A small contrastive audio-text model, trained from scratch.
Model: 13.1M parameters, log mel input, encoder arch mlp_mixer, encoder norm layernorm, encoder activation gelu, encoder width 256, text encoder width 256, text encoder layers 6, text encoder norm layernorm, text encoder activation star_relu.
Data: trained on single notes of musical instruments (NSynth), 184686 training examples, 1.0 epochs.
Rows from block 3 of the text encoder, named by matrix and row number. Rows with one number belong to one neuron. Each number is 128 + 32 x the weight over the matrix's rms, rounded and kept within 0 to 255. All counts start at 0. Numbers have three digits each.
# fc1: MLP up (text_encoder.blocks.3.mlp.fc1.weight, 1536x256), inputs 192-255
# fc2: MLP down (text_encoder.blocks.3.mlp.fc2.weight, 256x1536, transposed), outputs 192-255
fc1.873:147172118078091085090113140139111169129102090085083104107107167092159078109088140167097135127173128103126160151146104094086071132179157154170143180109140114143140104118119125143159121125141142
fc1.874:093157081142148125122131115169127092117170127131165157117140096043107100125089090139121127088113186126122107152168087147160122112104088127158066084110124142050120143177157113155109190132125104
fc1.875:112129129117123110139160116072153097158101087108116120173126108058095137081115141091139158136132089110139076177171187086105094170186113146139124174111123091114091177107172165072101150114110041
fc1.876:168130155150116096084137091148092150147175114144127105128165121159112114099147136123101110113102153079129124080103144160096160093128128133102156088119103174085108131084163124099161143084144123
fc1.877:110140129085100152132078082159113081116120195092076173170177116146114159087096084163109089111154087147143063187133111135154187165121103105105169100139143159126126154096123113115200171091148134
fc1.878:072111144126158121138122115101137115137148147166091128170125124136165174104134120106155149111159112151148118105137120155119160115120087088093112133141196139196154124147119114087096141105156102
fc1.879:171107200139141079101140122092114174152104136166095094092176067094097156143109088192133156109195117141186146149099126148109088172165081182140100181143106090183157139123167153160180118136135127
fc1.880:150170175104114156123119139150162166098091181111132110134078140153135130158116162127125137140146169099136126118135135156165137081093132109089090114141108121163142147127141103108132138106155106
fc1.881:107155157135144149132133126117149160147099092135151098128157099188193114121080171096174127098121126071126146161081084103127154099134122142099133133100164134112120087136127138163151126071144104
fc1.882:129095094128078134162152147192159087147145164099162132136146115099134127083172088119113104105084072104165141111140115088123157129115145185117087078104128126148118114063164090159163093060127185
fc1.883:089092051207126076147125138120216140134153082110125145091151164081154117109087123148173094145116169110175099116129154086119114104210111064098102149119124074200111146164098186061123113156118138
fc1.884:106068176097093203201129097095129081117154110147106168146165159155107084074121157100177121106155128072160073128109182170190179108137102132176088119149137161187120136110129153111195100118100195
fc1.885:103175131101137148168123154175152087136137123138113139201186157131151150137055138130129128160076129147138169091200168131151186117155108165101082124176194120165070147109089180107132103126080091
fc1.886:093138119134124149152113103155120139134122097130124133199129058120141187098147159168190166142122106082138120137110125132143118127193141118144087188148106105119096126220151165069129145074090090
fc1.887:123133133171150187116123150140105136117136116082098111097141173093162195099110167083102104081093098124113145145108115126124169137148127129154146134120163134140082181105151148150154095046149133
fc1.888:098128189137158151164110112141161160122107166126100174159098142145127093152163096089157098176127180149132154088119056144109154109152085106171059111121176104149148142119165162157140134077123107
fc1.889:087130149128125150131068127127104128108161155105164159159103149175193062048113100148090144065123062137099126153161135125092077134135122151152170143163183174081099128090105154172143098149155132
fc1.890:137116144103099148096097111121109116093152174129132096094165082135147071139180059125107109086167139151143106154151124120120171076155128142105094165103139177091170151156138164150138155166105141
fc1.891:149152137097107120133107153143126109114118147140169102148149171122109091128152083162143111106112160109125139139155081148115071156139105146110155160094137138168121177085117077110107093186145173
fc1.892:097107126100080161109116122085127089144193179087144069133165110133114093109155152084089108128095107137160131094159109071183119065098121143107088078119152102139090089142083120097115148106149103
fc1.893:113160074101102134205118063146186105145150105182143173123112030157148087153104129100084133063175094131127145202093117207029112165158130112035125072166069143172096140097158146139049081035076077
fc1.894:097134108123141145126177170092147168109133112170140073137149131082101121113158146184147146143107129079169090127145165112138119153152147107120171177100145081102092092150150146117153109149143158
fc1.895:087175132126155107186117114088078109096149142111154081095145099137162104105115157101167096134160111113138128177111166111116142123166087103154186115142124113085074156094149139097152155161150148
fc1.896:159156136155087168180089140113168139144164156164147084155122121124158086121111155139143175110097185139118163110084159142136144113136102169146119113094146092129149175116149104102166111094130152
fc1.897:117136149152106163145163134081093086095146141130162130177116091095110112138159093125157082169168066091114156123159141127150144105171155136145111117170130150171118083081104155155099128110083160
fc1.898:124156093114167177125154102119161152136110136087139139113089122132162168126126176156100072131125150071145083077109061147077174084152067078179112092103141076148164166117171146089104146111076133
fc1.899:044209117149060115148138163149053208143119242157160207118088100160119052055175111116152103148158212138133126152145128117165163128196142136165139186149095142102157053148170138088126052063135094
fc1.900:100089107120137113209095089096115111105111131116109141159162120153123205115150147100102095090125104081113126158112166107073175081159104155080158098100087141067146104145088141143090138074124127
fc1.901:120145173093102148068069080125149130152127130123138112142131115096140113127134083154144124151144127153102155104065138100182095118140101120130112090123132159077111138126149113121099156115083142
fc1.902:160081117161122152167117147145096094162121116149147138155107172103131148159156105171168121117147114100158076186087152151130113178112120111088158098114103185120149190132126136115113067107156121
fc1.903:159111187127130132158153099167169126137173122170190130151152122127100118113104146149097122127076118094115122141089087119138171084153125139110142101099108148134144118067140100086173160060117107
fc1.904:182168096136102162149144152094114114067179108142154118190114101080191140129146089117089096154146104157124159166153110077118161128139125089128092088154143110129146136168158150121065174197107184
fc1.905:103127175158108163164164120210109123201092133128106111200164042165161112234075090138147114095199056099179140106106197171000107075094129115095211119131158165128041131188137092138143190118121118
fc1.906:068153133171149102153122136142154154176138103144111094120110045162179072167086132156171110152124129126048103085098129113158119132148089105100142096147163151180147142110137148082135123202161062
fc1.907:089182133138093107107168106110103112114078155120057107158150087120111114130160123126148087117128138103098079185165172133113151135216132118122156158129133127125091183120119136135099141115158095
fc1.908:162153180140124075154140126162117099057136150167142191131103162174113157177091138119191148083143143121132144159121140172088130101084139169153115093070117122192171072121152076179094143148072114
fc1.909:069168187117177065137120196169110070138190164134067156142106172141108130098102079140142111116100122169126094111086085148176166072155199093136153172146154078156092126151119065132167104174113107
fc1.910:123163161092129174162153123123104150187152135154159157109167156156107140105122101089110113137100159136082112177165159165126109138125118092132167164127139129095147164108191152137089160113137115
fc1.911:123169154101162155154113101129164179164109103080163165161145093134185179138195088209176067129130093078088133147100092156130138106178097124142111131136140139096168084120137120120076153095101123
fc1.912:083136178105134127152087106172109124199157129112068176113129174178132173174111052127106125106079042162133172138098090141071087083099081123129114204147113213128078120188166109105064134105143142
fc1.913:158110095157115182173077153120110149139124132090136117092111148084144137132151130150160163137141148159119143096140144146156167133161105108074151137145122114148117129170178114092149084122078113
fc1.914:156123130136168136172139163079146147143119157145153110159165123082160110159141115160106086174125139155140138129100111105150110157104094128091106141163142104153111156149174173091142175152101107
fc1.915:124115154157163142149160141160174141128199134139160147107129106169160174110092181145139094079152101131136100165179049161149133079132100115076112110113149143133116115093134137139086176114151088
fc1.916:078139116181126111085116096158160131108138131082096075116152132124198155088157085109096115152141179163092125150145093097148148120125178080130081126125119157132076163085123062142110163107130094
fc1.917:072121165143139094085146124095110050140171131144147137162132134121159113150168130101152079122137074164082089118146105156179067102112147123095149152107191106136078087096154150140151172101114107
fc1.918:056139131172150159128138099169108103095119137164085167120152141110093205074081145143147133145145107059141171138128122102155160131142089101165129106071121165138124104149068197059149095104142139
fc1.919:072100083097139163086093070173158154141145136143169177076126090146139104139139105201146115134148137064124083194116160120083099103128180123057112135159078150137177093184171171093106113129110120
fc1.920:134120123140100106101132105122153150113155136178124095148173147133140130133141125145084124091186086089091144129103147166144180104168105100149096157145110111160155156096179152144170153142142086
fc1.921:131113135119090140099090173109150105193128139130131143162161128080148143118097133107094118140166098128150128187157107158153073095103136114139137151164176152088108154112199112141145132194120062
fc1.922:104101138104115115117103127162106155116140190084140081108104092132118161104107091147133093151171106143107137071163140134115077103103090099103103090065076164158099118146086110110170170130134150
fc1.923:095171138109105140139131116140149169179159130102129086149147101084140131114163149151094142110151165128093170162166116141147142097144085086095100093166119103164136107179097181144095117104118152
fc1.924:140133115148176075125088139196136074145140091095108067161081115135152157113104078128177148140128113114086117093065156090078151078105090089134114099099106124174107154123099085108120125149122120
fc1.925:153171141149111154114142136146163168125123146125141149138135142122136148133117148087079166130073139154113170160156127085164097080158143149140177185146107174168097142113141147146129160145158169
fc1.926:088129100132064096157140140120091115131132151148097153101121125161148107153103140145128158129146123144082145114109098158104148152100083096092163114136142166151097114123109185145131098103164101
fc1.927:124120139130206136108111187148118103133113056057141139176152191178070084068102122118166081103179155169183208144172130203092072140153083138117120115128140158144128081126097179144071139118162137
fc1.928:079114080110180128113145126180149121172118215144176107158063056151104067196099154161081151077105125172170092152125174091148110081213150099120203108153107138207182061190116066173113168093120171
fc1.929:072101141151185097118136125143153092167100085151123090102091109108127167128080116161126105175092176142091073095132100159151177140149127089144164184087115152175129123139152107095160145149109099
fc1.930:149121090150116092048154157101166120138091145097114165132118114129146166127110162181119134172087123101128104165149120076142081125157100126138106117128130124126120117149143187169096132158131143
fc1.931:107102166075130118081086104096143140128158119145178118089133154125120102140121135124128079090117164152078110149128116145156091058162129109129173162166137151118082123116143156066096080192107152
fc1.932:136099105111168156142091140135091131126078085131137158160121095152167156137144135180117149137141130089133164106153084184108090134143161087146160144117092129138134139115119098126083079111126166
fc1.933:140107147082119099157132112158127124154081153182076115147124175158116136121146099140130140138153154066109109217111154124131094105138138087158116161134115192183109176092104090121103199098099067
fc1.934:146147082094135172103168186128090113158097106174125115118141151090174165141117081132106154111122095088108164137162157093104097137136134121176122168097122150088054113114112066134109177149146148
fc1.935:180116105142141169101163065140071093160177150105163114157083119144154113132114127077124158082133107133152121087174126092131159156090146117098097111097139106147148168114155097119165139093098173
fc1.936:194121111177158140144140114081155114144133153151144074159078117110119153150084158108108072091117085107127171105128155114155125089121161175159133151070123133151156181112157093141150134129103104
fc1.937:058116120151147130150079110089119124178127190082042109137116147109100150084084167131127151142148090107102120096158105104166168119155078149168102143086122116144132199100159110173075103076130102
fc1.938:113099117184194192153182136111171110147163143152151171119182122137144131134138124182064112126115141125129155126136116180167115127112131147094123128132122082121072155156115193099179104115093127
fc1.939:100140092082113164107095092136097060146084152143109159106108104125153101170099094098069148150118107150094146092119127172110155135178139150140129154159142131087076145187182154096113115126145137
fc1.940:091090064129119167104163112088059122117104117158102097142142177111095075168093130072136196153136094084154077153134112087054105099112168125183096212179152165100072180120118140088087124067160113
fc1.941:099111157045184149087146160169062084125139121194056070177168167194114157156144083115078153095116117136140112171191097036143098178080133094118070112070133191155148138119177171099095095160179163
fc1.942:135090164164104171137084085111145146111166186129124132161095093125152062102154138119137123099132171107098173107134112118158159100124093179110151110128088145194163134096128141110213145086118184
fc1.943:122171117095214058128150118189146153103107093164134106155172101065132123044161148134132101092178178118097056104069137185127116147151140089064136185141199156116096134122168194190148166128218102
fc1.944:141137090177080190129109153169125157139114145093104073136134092172138129082139117144102152143080167164152164050130108106182132091160107169141083092159060144141107170120094110100133120114131173
fc1.945:113096122099093137108095123100151167207158175163127134113122121091169155105147180145125097071130184159085129152074069165081087151113144090064173072184169102193164159162139157177162055177114064
fc1.946:140108163152144106108163091150114116118138139108145170153084186089151125050115094107085140098067092076169110107197085151164136126115097099106106153182115125152148157101091119112135123090138142
fc1.947:114128172080154118132069139148150157127124158137165108164108125115176140083153118093130093145096164128115153162120072079114136140076162159147153103131100162129095150099099161168161117159127166
fc1.948:168088160150074104168145182089114118108193100140136115160144137158102114133098117100120133134150145149111109146184147104125131127108100118183147100154149137147097087162149166136117126156141131
fc1.949:164131079133165076119116150170141169144133131156098093137135142154127110175124135098121120131169154110103080115125116089119172114105146105147144115124182105140098165103094131102085100088163141
fc1.950:135086088124157167134126089138094086170097160159114152141159096143113109146114152100099113090146097111141092136146083095108151122115119115128126141173118110093160109111149146126114090085115119
fc1.951:136123162105108095132111150124150101165180175111181095173130115107125093158124159111092152107129105125143146140099100142181125131091122141105108133121164167164165101098104109151113124117088109
fc1.952:099134177126094129067105144100120160134152079103107136186076162115123153121156158086114099071125093136136164069161142168161113077165070098149110175117091149146120153108173142102085145106131102
fc1.953:136079082114190097119080112136093120145093158170130175104178199133152130124078156100134109192128119121131098133140121086158085177174104147089148118117137164164145097176169148090111080129103147
fc1.954:094136162116155091145102181128150139085132127122182106139156123102130051118106179105109133100146104066125132137147107094165132125131122135069172085170131159157118162111115107120194156144164152
fc1.955:119145146118164121133126121093165155156142159163161096164177131179123174134132095120122096108158109097115077141150108136113119104109152094175131133150143123095081130173116114104179154167101085
fc1.956:116131147111157163138114094173076177162113158080156059081161138143113115169190144099175177106089118114082080098103115149158172179129143099101082122149148178113100095125106145136098095117085084
fc1.957:052106124099151172054122167238159109123058070201020129126108097135197163167078100088070059121146135127125110142103117171005183135125107195157077206178141200050102158160097138124144156154098095
fc1.958:150152045081184149135172141180142124140136154117135204081062078120169100168093160126080093119129026181062096210078077215053160067161163120086137120108140217105150113145181117156087188113094105
fc1.959:091075099100100185160099131102083076188082157099121096135146043142162162151136051103068099082152129042174057155132114119116099019197066181175143180146151137112180146147115139157149116063182102
fc1.960:135128102173072188088161170129171148084171150067125150123150097120156107100152144149114163113171128108110142171165127061181164121081138165130154132068090136153133162083135042084109132075099122
fc1.961:115156119128142158107159137136155124158170111094085151164149158123081115110172139148128149146150146131138100106121148168150165151179144122168148171124135168138100136117111168088097154130094121
fc1.962:151104131123126158147104095109176143135161127075151133175115077088164095116090120105100138130121148136087123137113141084173093112097141113137111151087173142108104134098114090067118162114062167
fc1.963:100082097154162156134123152145098145085134120148054138151142148105155135101161140107123140151088128100165081127089143121122140165104093179134140149104134140154085084162114125096127136082139125
fc1.964:126185170134166137074106111080075049149088094170064124139151118096108142169152146111109174162174165106100114136148096133092114116109116077094147126153159106038094130175102142083143118172135129
fc1.965:111115125118145124101166153162159162105077156217158079129069046134153126158110182179192106151155169140087133157110139079133027154143165066168126135156088148120142149181132156125165101124151111
fc1.966:135143122062133144114098086101175070118136147150151144115124114158079148066134113130089111075179079180167159107101134096142134061068101105108088130113152129140173120088149123135162165156121075
fc1.967:139065150100158172113116146146077162070103085101175120133182122145179158111134118152147149141170117097110061141077099076109142118082138135105079155143114114155176138069108121130105134163139141
fc1.968:106106173097113170136107090147158095111119143109133108106125117147093090107120115118105140083114133150151131082168084137174095136121152128162162144064133156108108125140171131091140079112148112
fc1.969:061097186117099124116106164086131071171115134161092083143123120056170173134101164127063135158161197144141056096128144157139178152161101144137168166110137085171150146163164125119105118116119082
fc2.873:111154093138115128143169138133112091100111136123126138127119128126138142140135104124134132130138111143154091162103135115152136128122101113130134164162148156137135126132139133083119119111105111
fc2.874:136134148142110101112139119128084127129137138169141103123126106191097166135125121086057146144172070175145137184144147097119092126112099092140125125171096125147116113149072149172133144164112115
fc2.875:112120111110122122140146174140132108122098144144118126133136113123132165132120139152130128142127124115118141133125130081124123129119119099121132149166163116136157094109118145142108116111121119
fc2.876:033156027161137180140117142070199085013114068128093108089096191111172178157127142109073052102183055067212105255172217047087053095075081000232049224141157132210069118252106218171033194155156073
fc2.877:117163115153068099154140129105134139135152112092184097162075126129169119119156140137119105159118139128147140067097123091132151143128109108140164195152117110110158105121104118133166128125109074
fc2.878:092119152128142120144143129136147124127110148134095119095153092115120164123141121147133145203135109163111143175096137104113164130129140107117152148157142127161144098157139155138164146152122114
fc2.879:129158125134129071155148130123127140073219139156129089174125170096115153097135094052169106127079106149104111128109107049111185116086106121066096200125138106130165104151103138105096201188123103
fc2.880:082109148152134131123055170095131097139088130160132107129139133137092145108112112138151116117140116154110123139106122119114096158116111127150112161119118171135135117169124159128140146105120104
fc2.881:081132125128101139139138145102135134117140101127130131119126109097138148140132112132140122170139096119099118146090133117116130145102116090150117159133135130101153112156108164136157156112142126
fc2.882:097131095130098106135109168096112172121103110103150116132122112111120109163115202129134134091083117112125122124136149106154120135142082111115158144136144135089111132133164107170110168166106110
fc2.883:083136135141083111128113156109150099130118141138150139115166098121096165127167132145116112114063118133116130110155184109120104130164080099118126178205170117118135128141087115142147164102142102
fc2.884:143131102146070117129163111125119133102149160133132111118142110112115166139142100139098114137125113139135141162093139163097137160124142124126155155135113124090134087146098130111116145151103091
fc2.885:098117132158105063127125144100150150087183139140154174146149100183121079135172128149115135146093112126088174105034103074049066112071130160104158153178110081088186051095128150146147183093117161
fc2.886:104121136164125130167098141094127118126118153103118136133130116107118155111147126141113130134120099131105143115131113145112134177103116118112137152187136130116153113152112139144129127099120107
fc2.887:000057147105104038214114120142128074148182151128051090119083171242115126168120149170085069137076172136120205104098144020094119104062110174079109182187089108136103079048163132098132087118138121
fc2.888:064116075110182112155169099121172115163130093127160156101148088107172159133132120128085142165122138123134090133167152105134189114169155103129163194146179144111129105096088097089124102144130117
fc2.889:133101083111086079118163091111167135131117117134166113066128141152118128161186138145118086113107137134123109105095148109111175133119159133102153199130106094138088137099102120164126143137095084
fc2.890:125161118218138119164126192116127138101127124114229100156115089092115141098131106110118196089101086065104090068122131098144125152068143067195127190173087082170112127140147172169125134160141110
fc2.891:101150125183072145076100172120129159116128157160098085115160214162099123136115109119187165097124096144188104127110097084097180155102122180074148198153181133156045075125170141101096139095162056
fc2.892:133130146117252124124207137129119211107093000246068114148171094175053163101199151110149076094097095068109119201134193201023008125102118001038223244156031216164182081245073255106211130054210194
fc2.893:183133099135109078252058069112000152132213152065099194216146130123122101200013082055081102146156085191168183188066074083065070096117200081103076111100173042192142123134242024062080180171096139
fc2.894:105137123108101128166110150108129099132133130136124125138120138096114148128169129142146148130116134156094114131116139110117145145119103111109123160157147130120128089104123135126135147135107126
fc2.895:113132108119081133115142114104113111113128143145147134126115100115124151127171128132112136117123128142117140143121147135131122136135102117126148145173129130140139126139108148110105133154094097
fc2.896:117135121102155111130145143142110126134105117120101153121146159126125169120110139121126112119119118115122108145143119133136129145132124102116130140135129148129127130127121153132123139142125144
fc2.897:112156130115115158144138149084157112120123147131126117142114115089129178124131137130109125122121147152087121138117116122116149149138087109143144135168142121089150092125130124114112133133118107
fc2.898:113109137136116120110117146168113113123156147175123081100127161167161054118105120171115158157141175179111121139117116111126142169102138113097148145166158112145106115111116120159130083116119112
fc2.899:102191140170096117135151079090165145142097142126145060109093152128056132087117147127127084152178102120160113138124101172101114112095094104158187136126134193063147060167073151120120128150116093
fc2.900:050121149086107000155136177238151152092169109108110063108165166114088212119069151169206036255004085171101144081086108029088190093118131061089113215114139104238195116112157066094114063073155158
fc2.901:101126124168124169149162138106191119107136104156156156128105139156121183058148161129156092114145093090126126135143140131091111130106103096074132152131139157164189096156126193119120164126153148
fc2.902:060119134158123085136201132118123148118154178079097134108144108138184153126134122094029095169075145168147090099091152126116185141181198086066203101152129112103141137146106131134224130147142173
fc2.903:091118113120129129144156115079116128118132140110103109089122136108141120120148102141123081101127118123125110108133121117116132137145136129090132165141176128128114089165110123145129131149120125
fc2.904:087133144088141095147156114120114099121112142162116142119111135145134131154136086145123136142131125165116168116132134095109118116128129127109109132164140119110120088140134147108134140115158107
fc2.905:136112098160152071171096117119124155145119128104142151125114146110100127108117127165132134165132111115116156094112101101100131151142119158160111186100116120133142095071057110110162138125091133
fc2.906:123185092119139133170233085088161143142157178121143155099139101048174111115200084084134150198146148111094159038100086094114212086119164146058212123077136091074169015055133179096121174205147139
fc2.907:094107110116107107151127149123140106115089099136145126115139096112133143131145114128117137137097108117123129146093146121123131137119113119135150181184111133114101121128129155108138145137128122
fc2.908:140166143019080194097137125130058094122077200005074121091157239119139057212086166173106076187130128132174154177161151118110184136176180138216164115000212179034204081057171000084053212014099208
fc2.909:176090162189194039077114217119078222249180130050112028113097161125188095045089020176059118174062163191154131123156099089130205194191238181121076111134109082195131127124082093082175057097133074
fc2.910:075123145160131129116163143116160113109115124108137122100129102100157140147159144132148140164133144135102108127092119110112153150135132109141147147165152132121144085134094142108160130150128102
fc2.911:081146109113123107135143123075149145106131149130121129126130115117141127128162120112110146155142143131089104137105143124118133142138096133145112177175151097097126119127094139137144147144130137
fc2.912:053000037135126074019096134232255129112093077146035014063255000231174164235051198110095116156046124071031207113080110107119255183145159117139117149146060125108048091041106104194091134222181188
fc2.913:082130143097101110153122143121166112122125114158117161133094072131108154102139149154104132177142136130093107126081100130092122109113128091132135157155137112139120073142106155121139129134126110
fc2.914:111125106125114159141116167139102107122075116111152132098136116106139151157121135149129114172139138110130119166116142103133129120123121101147131154150135138133108130154125131121133136132136123
fc2.915:124108124117141115146144152139067093118065083149141099104149110080078137149171076161089118255109123137077148113117151134096115142139171083143162104117134150160143070133148131010197126096136134
fc2.916:095119118086128117176126151100116134140136078114123163098076073082129157161132118129129132151128081094086109116082169128085136093134127084207161192122102188142169116163150177113106097144135156
fc2.917:089122108122105144149149123139154120122103124146122135071097123136159163107138128148104120181130127125083123128132154121129123117145114109154105168171125136128139102155101135092161129116110134
fc2.918:161134137163132129135131055115117202206183062110085130123111108102174212118114087165154115183184135160163068135071090176149113123172172160090165129059117214147133151159063137125173127141125168
fc2.919:145129148148129131180134138173115079101129158081115119130120085115096129093143126135047075170085131137033157208048102183074162089103083144191098091189087136105109187125080150170075141202103159
fc2.920:084113092155110140161100146123104114091118138128116142149142120097132143122159105137105133138145104102099101174108158132123130158119111070131123172142135133117110092138122151143111123123124116
fc2.921:104124120151108131144135148100109120140093098161115110107141128106136137154131130125173153142154097140120112151104133118128151155133122120119154144154159126102109105155126156123132147111127111
fc2.922:055144140119164104118134145110112108149122110136157153084127153120152131098123126148140133114132141135102134127131125087132152125121146118138116154153151122134131123133123142107124110118115085
fc2.923:096148139113101108146150133125163119128101122134124116106107105116152140148148140168137128173129121123120106148081129114111141115117123117127157139156136145145110091125129137128143121174130126
fc2.924:079111150056145023132100148136108149103101102103092132079159066160148149161082156152105073139080103103114131154102113121149198104145102068132136109160168147169188108154096178157159102113095125
fc2.925:070093155139133148128118150134170098144110107151107127088168105160116146142162132126137141148116127155112159119110122141086177169147151100097090119156114147125081065124126119157152143144144095
fc2.926:108131089109092114144143149105149115141132102107119138122124088115131129126124111140078075140122108120106119154115129114136120101129135088118140177173138112146127121139099129121122114144154107
fc2.927:147124132140134179191085137055057080128176198128130125122084140133100149132147137157116080079164154176071084129153145128144126177106145156108132158126094157123118177153121139121137120120110113
fc2.928:145132166124067114144132053144123115074132109127135142119096112135147143142108128142136137188115092092139136101090171078129122124130116132102125169155142118108135145100148143123181194142131167
fc2.929:060060097073175091152116097145092189157167108126107114089080081097127053107076088199101091127086093166082124198111167142145159086182190101066158206170108133172163177149054118085158000181152141
fc2.930:072142130107119123127113112113140072119107126133096146112137116109132161131133140138114124146145117143070128151123156122094125106118113102140123145202139129108112120138114122135138143152144135
fc2.931:147138168173124121130159121112126109114119114134104147109110108110132105104132143117092123176149089138106137140119140133090165192127179139123132106134157074153110123128127113160137142103159073
fc2.932:081117110115111122108148126117135115125143156114129129140153149096150159125106118135124162149139147135116123170072125134109148161123120104115138175148152098121148072137128129125114112150106095
fc2.933:087134109075119114116142150129115029136085143177126109071134173112130164130140145145123095152159128196136126149115178114115136156107127088109133166149113133149118091119170139081111112151130079
fc2.934:091120120137089088121170125105140150113142113137079121121088067150129167085140122121095146129131115155125123119134136151122103128123108092124111143133144127141108119115050136178164099125104153
fc2.935:092146151191123214084181111131178104083108135239074053065245138114057233083085138112099132072154062112165066206148186162103007203091000052211104117203070195132091163229082196234094150127144136
fc2.936:112138155081111078145154181105103133139165102141138174159155196134162144111131111108096149143149205178139111150061112100114096103169174048053185147136176092177110101152133210102153143120098184
fc2.937:098103103149136124185112103137115109121168077134100117142164160157107126125125108138133127121151151122135121165121124135111098163094177134053069204164146142126130069138126143107140114093138138
fc2.938:067117122098102120111097114135141113126110162159130081117124133127130129135148080109140181156139136141126122152151167131147117119092076139149085134168123129112106100109098146121121121134155137
fc2.939:110134113126113142150147146121128114146124137160121134129092101102141131150128116138165142128151136139117131137095127124129127148117115128104154135160143113113114100114111139133128158136124085
fc2.940:028092137069104085129177103200096107206142136132000133110083226186159226162160119180068096150157146246161167144086052197121166080098194128174072051101009122035211069098160046058125084107063165
fc2.941:149059084111172162097209175235214236007084013180058125093186036226083128051021141093080067147041030134071112171075104241152125149144084170133062186197128164059193157193018100181115157008090210
fc2.942:069125113071165089106166105136077094080080112090149157068168148082090167126134107126073127137092147089187115187191129104042141132127138009207072191135154133110153096158133184158082169125100066
fc2.943:076135127137183096186110130100040144121091113126147131103145132130092026151138062118184150165083123143076094096161207116145149144138119153113081198163187125132074223120127089122165136101149114
fc2.944:067165108122170177081101137042134049162117115129114174061100113000104144127176151079117082036177076036140100252163173128077136223077145049178098234076143145129127104159124147222060166126143025
fc2.945:129124126153093098150189093123086145109179157078118161145114079156139122099110089107094135187128091125091145134109133127089160162121161144111153112120101097152172130139084135118131120097127102
fc2.946:198198197188165119163178154116137133125208177174063091214125099107121177107126132083106145132141088125136084125191148097070088151084088079182144141152120131189130126171134194248146130186126182
fc2.947:116157135086118137141137135118149125110130112142100174139134138091149147138134147096130121074133110110128125126112135138124125120133107125070157138110146136168142119163159179096110147122140120
fc2.948:223178188173065094140121138122158141117171126141142123201166120131110095065107109068190144064107088114132091105110096085131082170119109117119152168129129103156178141123131145165190165120127132
fc2.949:145118141118141109137057182151096158186099109103109130115131139136103074145109111123117099129134108158120159119111147125123158143157151183121108092151115158158118180143154069128120105098150120
fc2.950:100142114106090138135167137119136073125098108111156142096108092101145145139123143130127119135131118124136145136103158101122138128111105118135137142161141110125147112123103126136119134146117137
fc2.951:109109159117125178145133113110113094137092105101039193092109110102131131149143160150096128163180129111098148173123147160097156166129179115145139121146117128123107117134119115096145169112149120
fc2.952:121163138114087119148155115119128089126146123139107099141110119136094083089134089110160107128125122153133104133120151092134123164110119110123128105162119107146160131087120133129154164133126101
fc2.953:138154133110125102171143112232083114090151109100118141133114204107193124170130095123094141115126158156188139138095106124125202165219202107133141112177088154164109255167196097119245179143080237
fc2.954:138156133130076119164156113085096124129156130113129115162110110161120116098130102120128112161114129127134091114129128121122142125087132106147166160138122106134125093113115158128115146122117100
fc2.955:094128117123119150117141115119122074105095142142126131099109085086169135129160131164120131142134131127101122145135152074115153143134132085099169169183104138146117093146147126114145131120164081
fc2.956:109134123124092116140115154115152111134146127113120153163096116142136122132166113137128116129102115143126136118155111132098169146131124167130111148153108131139111086112099103098142136100097101
fc2.957:017000093099106058089111130230145108116129126028048101026165049156194185240053201166142021174049070135020255069042136089082255124194218125192164178037045155084102114000229026175064082190170204
fc2.958:127122111066170143118157125154152064099070108115118090108214154175155059226087115110129071205096140141136184105171116089164145146134137141155122067083154187096196162086117032084121216090141211
fc2.959:084190096072139097141172092168143115062174104139177081131158116114141128098096045122135088200123145146136074124128074106152200089071136072094162127150086153160208049167171112089121118187123113
fc2.960:067101132084128117138130184086097105139091107137086119066077100079083162151147136116033112103080160144175084167121173194064092169202106000138132175198118133133142108153106174194146138081148112
fc2.961:105116105118085123147146152124132117128124124143141120098135112108111166125139122132135137126122107145112145124107147128127120132134120100136140167188131115138122102140107129116136154141110124
fc2.962:109148057144103146099163129162119097092107148188086167100169157149098178090171149134092060023182117100201124206130160138102130160146121041050141127146100102176112145180128223185140111191151090
fc2.963:126147118145112144149142129127112101106131132131157113102121133109136145138118097114122125163116100154124115141080150092123131151117107131137141151147161141134126124143105148150105145163097119
fc2.964:099140121135097141105159107102133109123128143132143132108082127106166156098147152153105112115112144124108099145135157119132147180119098107134158146171122124112111141137125139133130100147119095
fc2.965:107137151146100120157157144145083116122121141146115109106095135168159131140139109128179157144108113154133114115114156112160100135116124129177142121144126141094104144097133129123183173109116127
fc2.966:135184168150061137165106140098112189079139121078139158114111129119134150149143154088099124165115114107137117169081130131098124136158156134113198180075148156119098101150151171109160181138120118
fc2.967:086129141099142148120173156145206096180130088180063133127066063142156182121169137139122129220100198186089121082139098075108142082145109136153100139158095112078136085140108097059161105184144170
fc2.968:090140101156129101145102154104108131084095132130137169105152174191160187147121115170115146122176116102157087170125135091102100163122115095104111137116105167132075124184134178149138152114110164
fc2.969:098127106089113100151121140075109112113133123119138159121110152125142177134147152118116128122130138140117127152122146109120146132170088100112123165179157114108129113150119132089140164125115128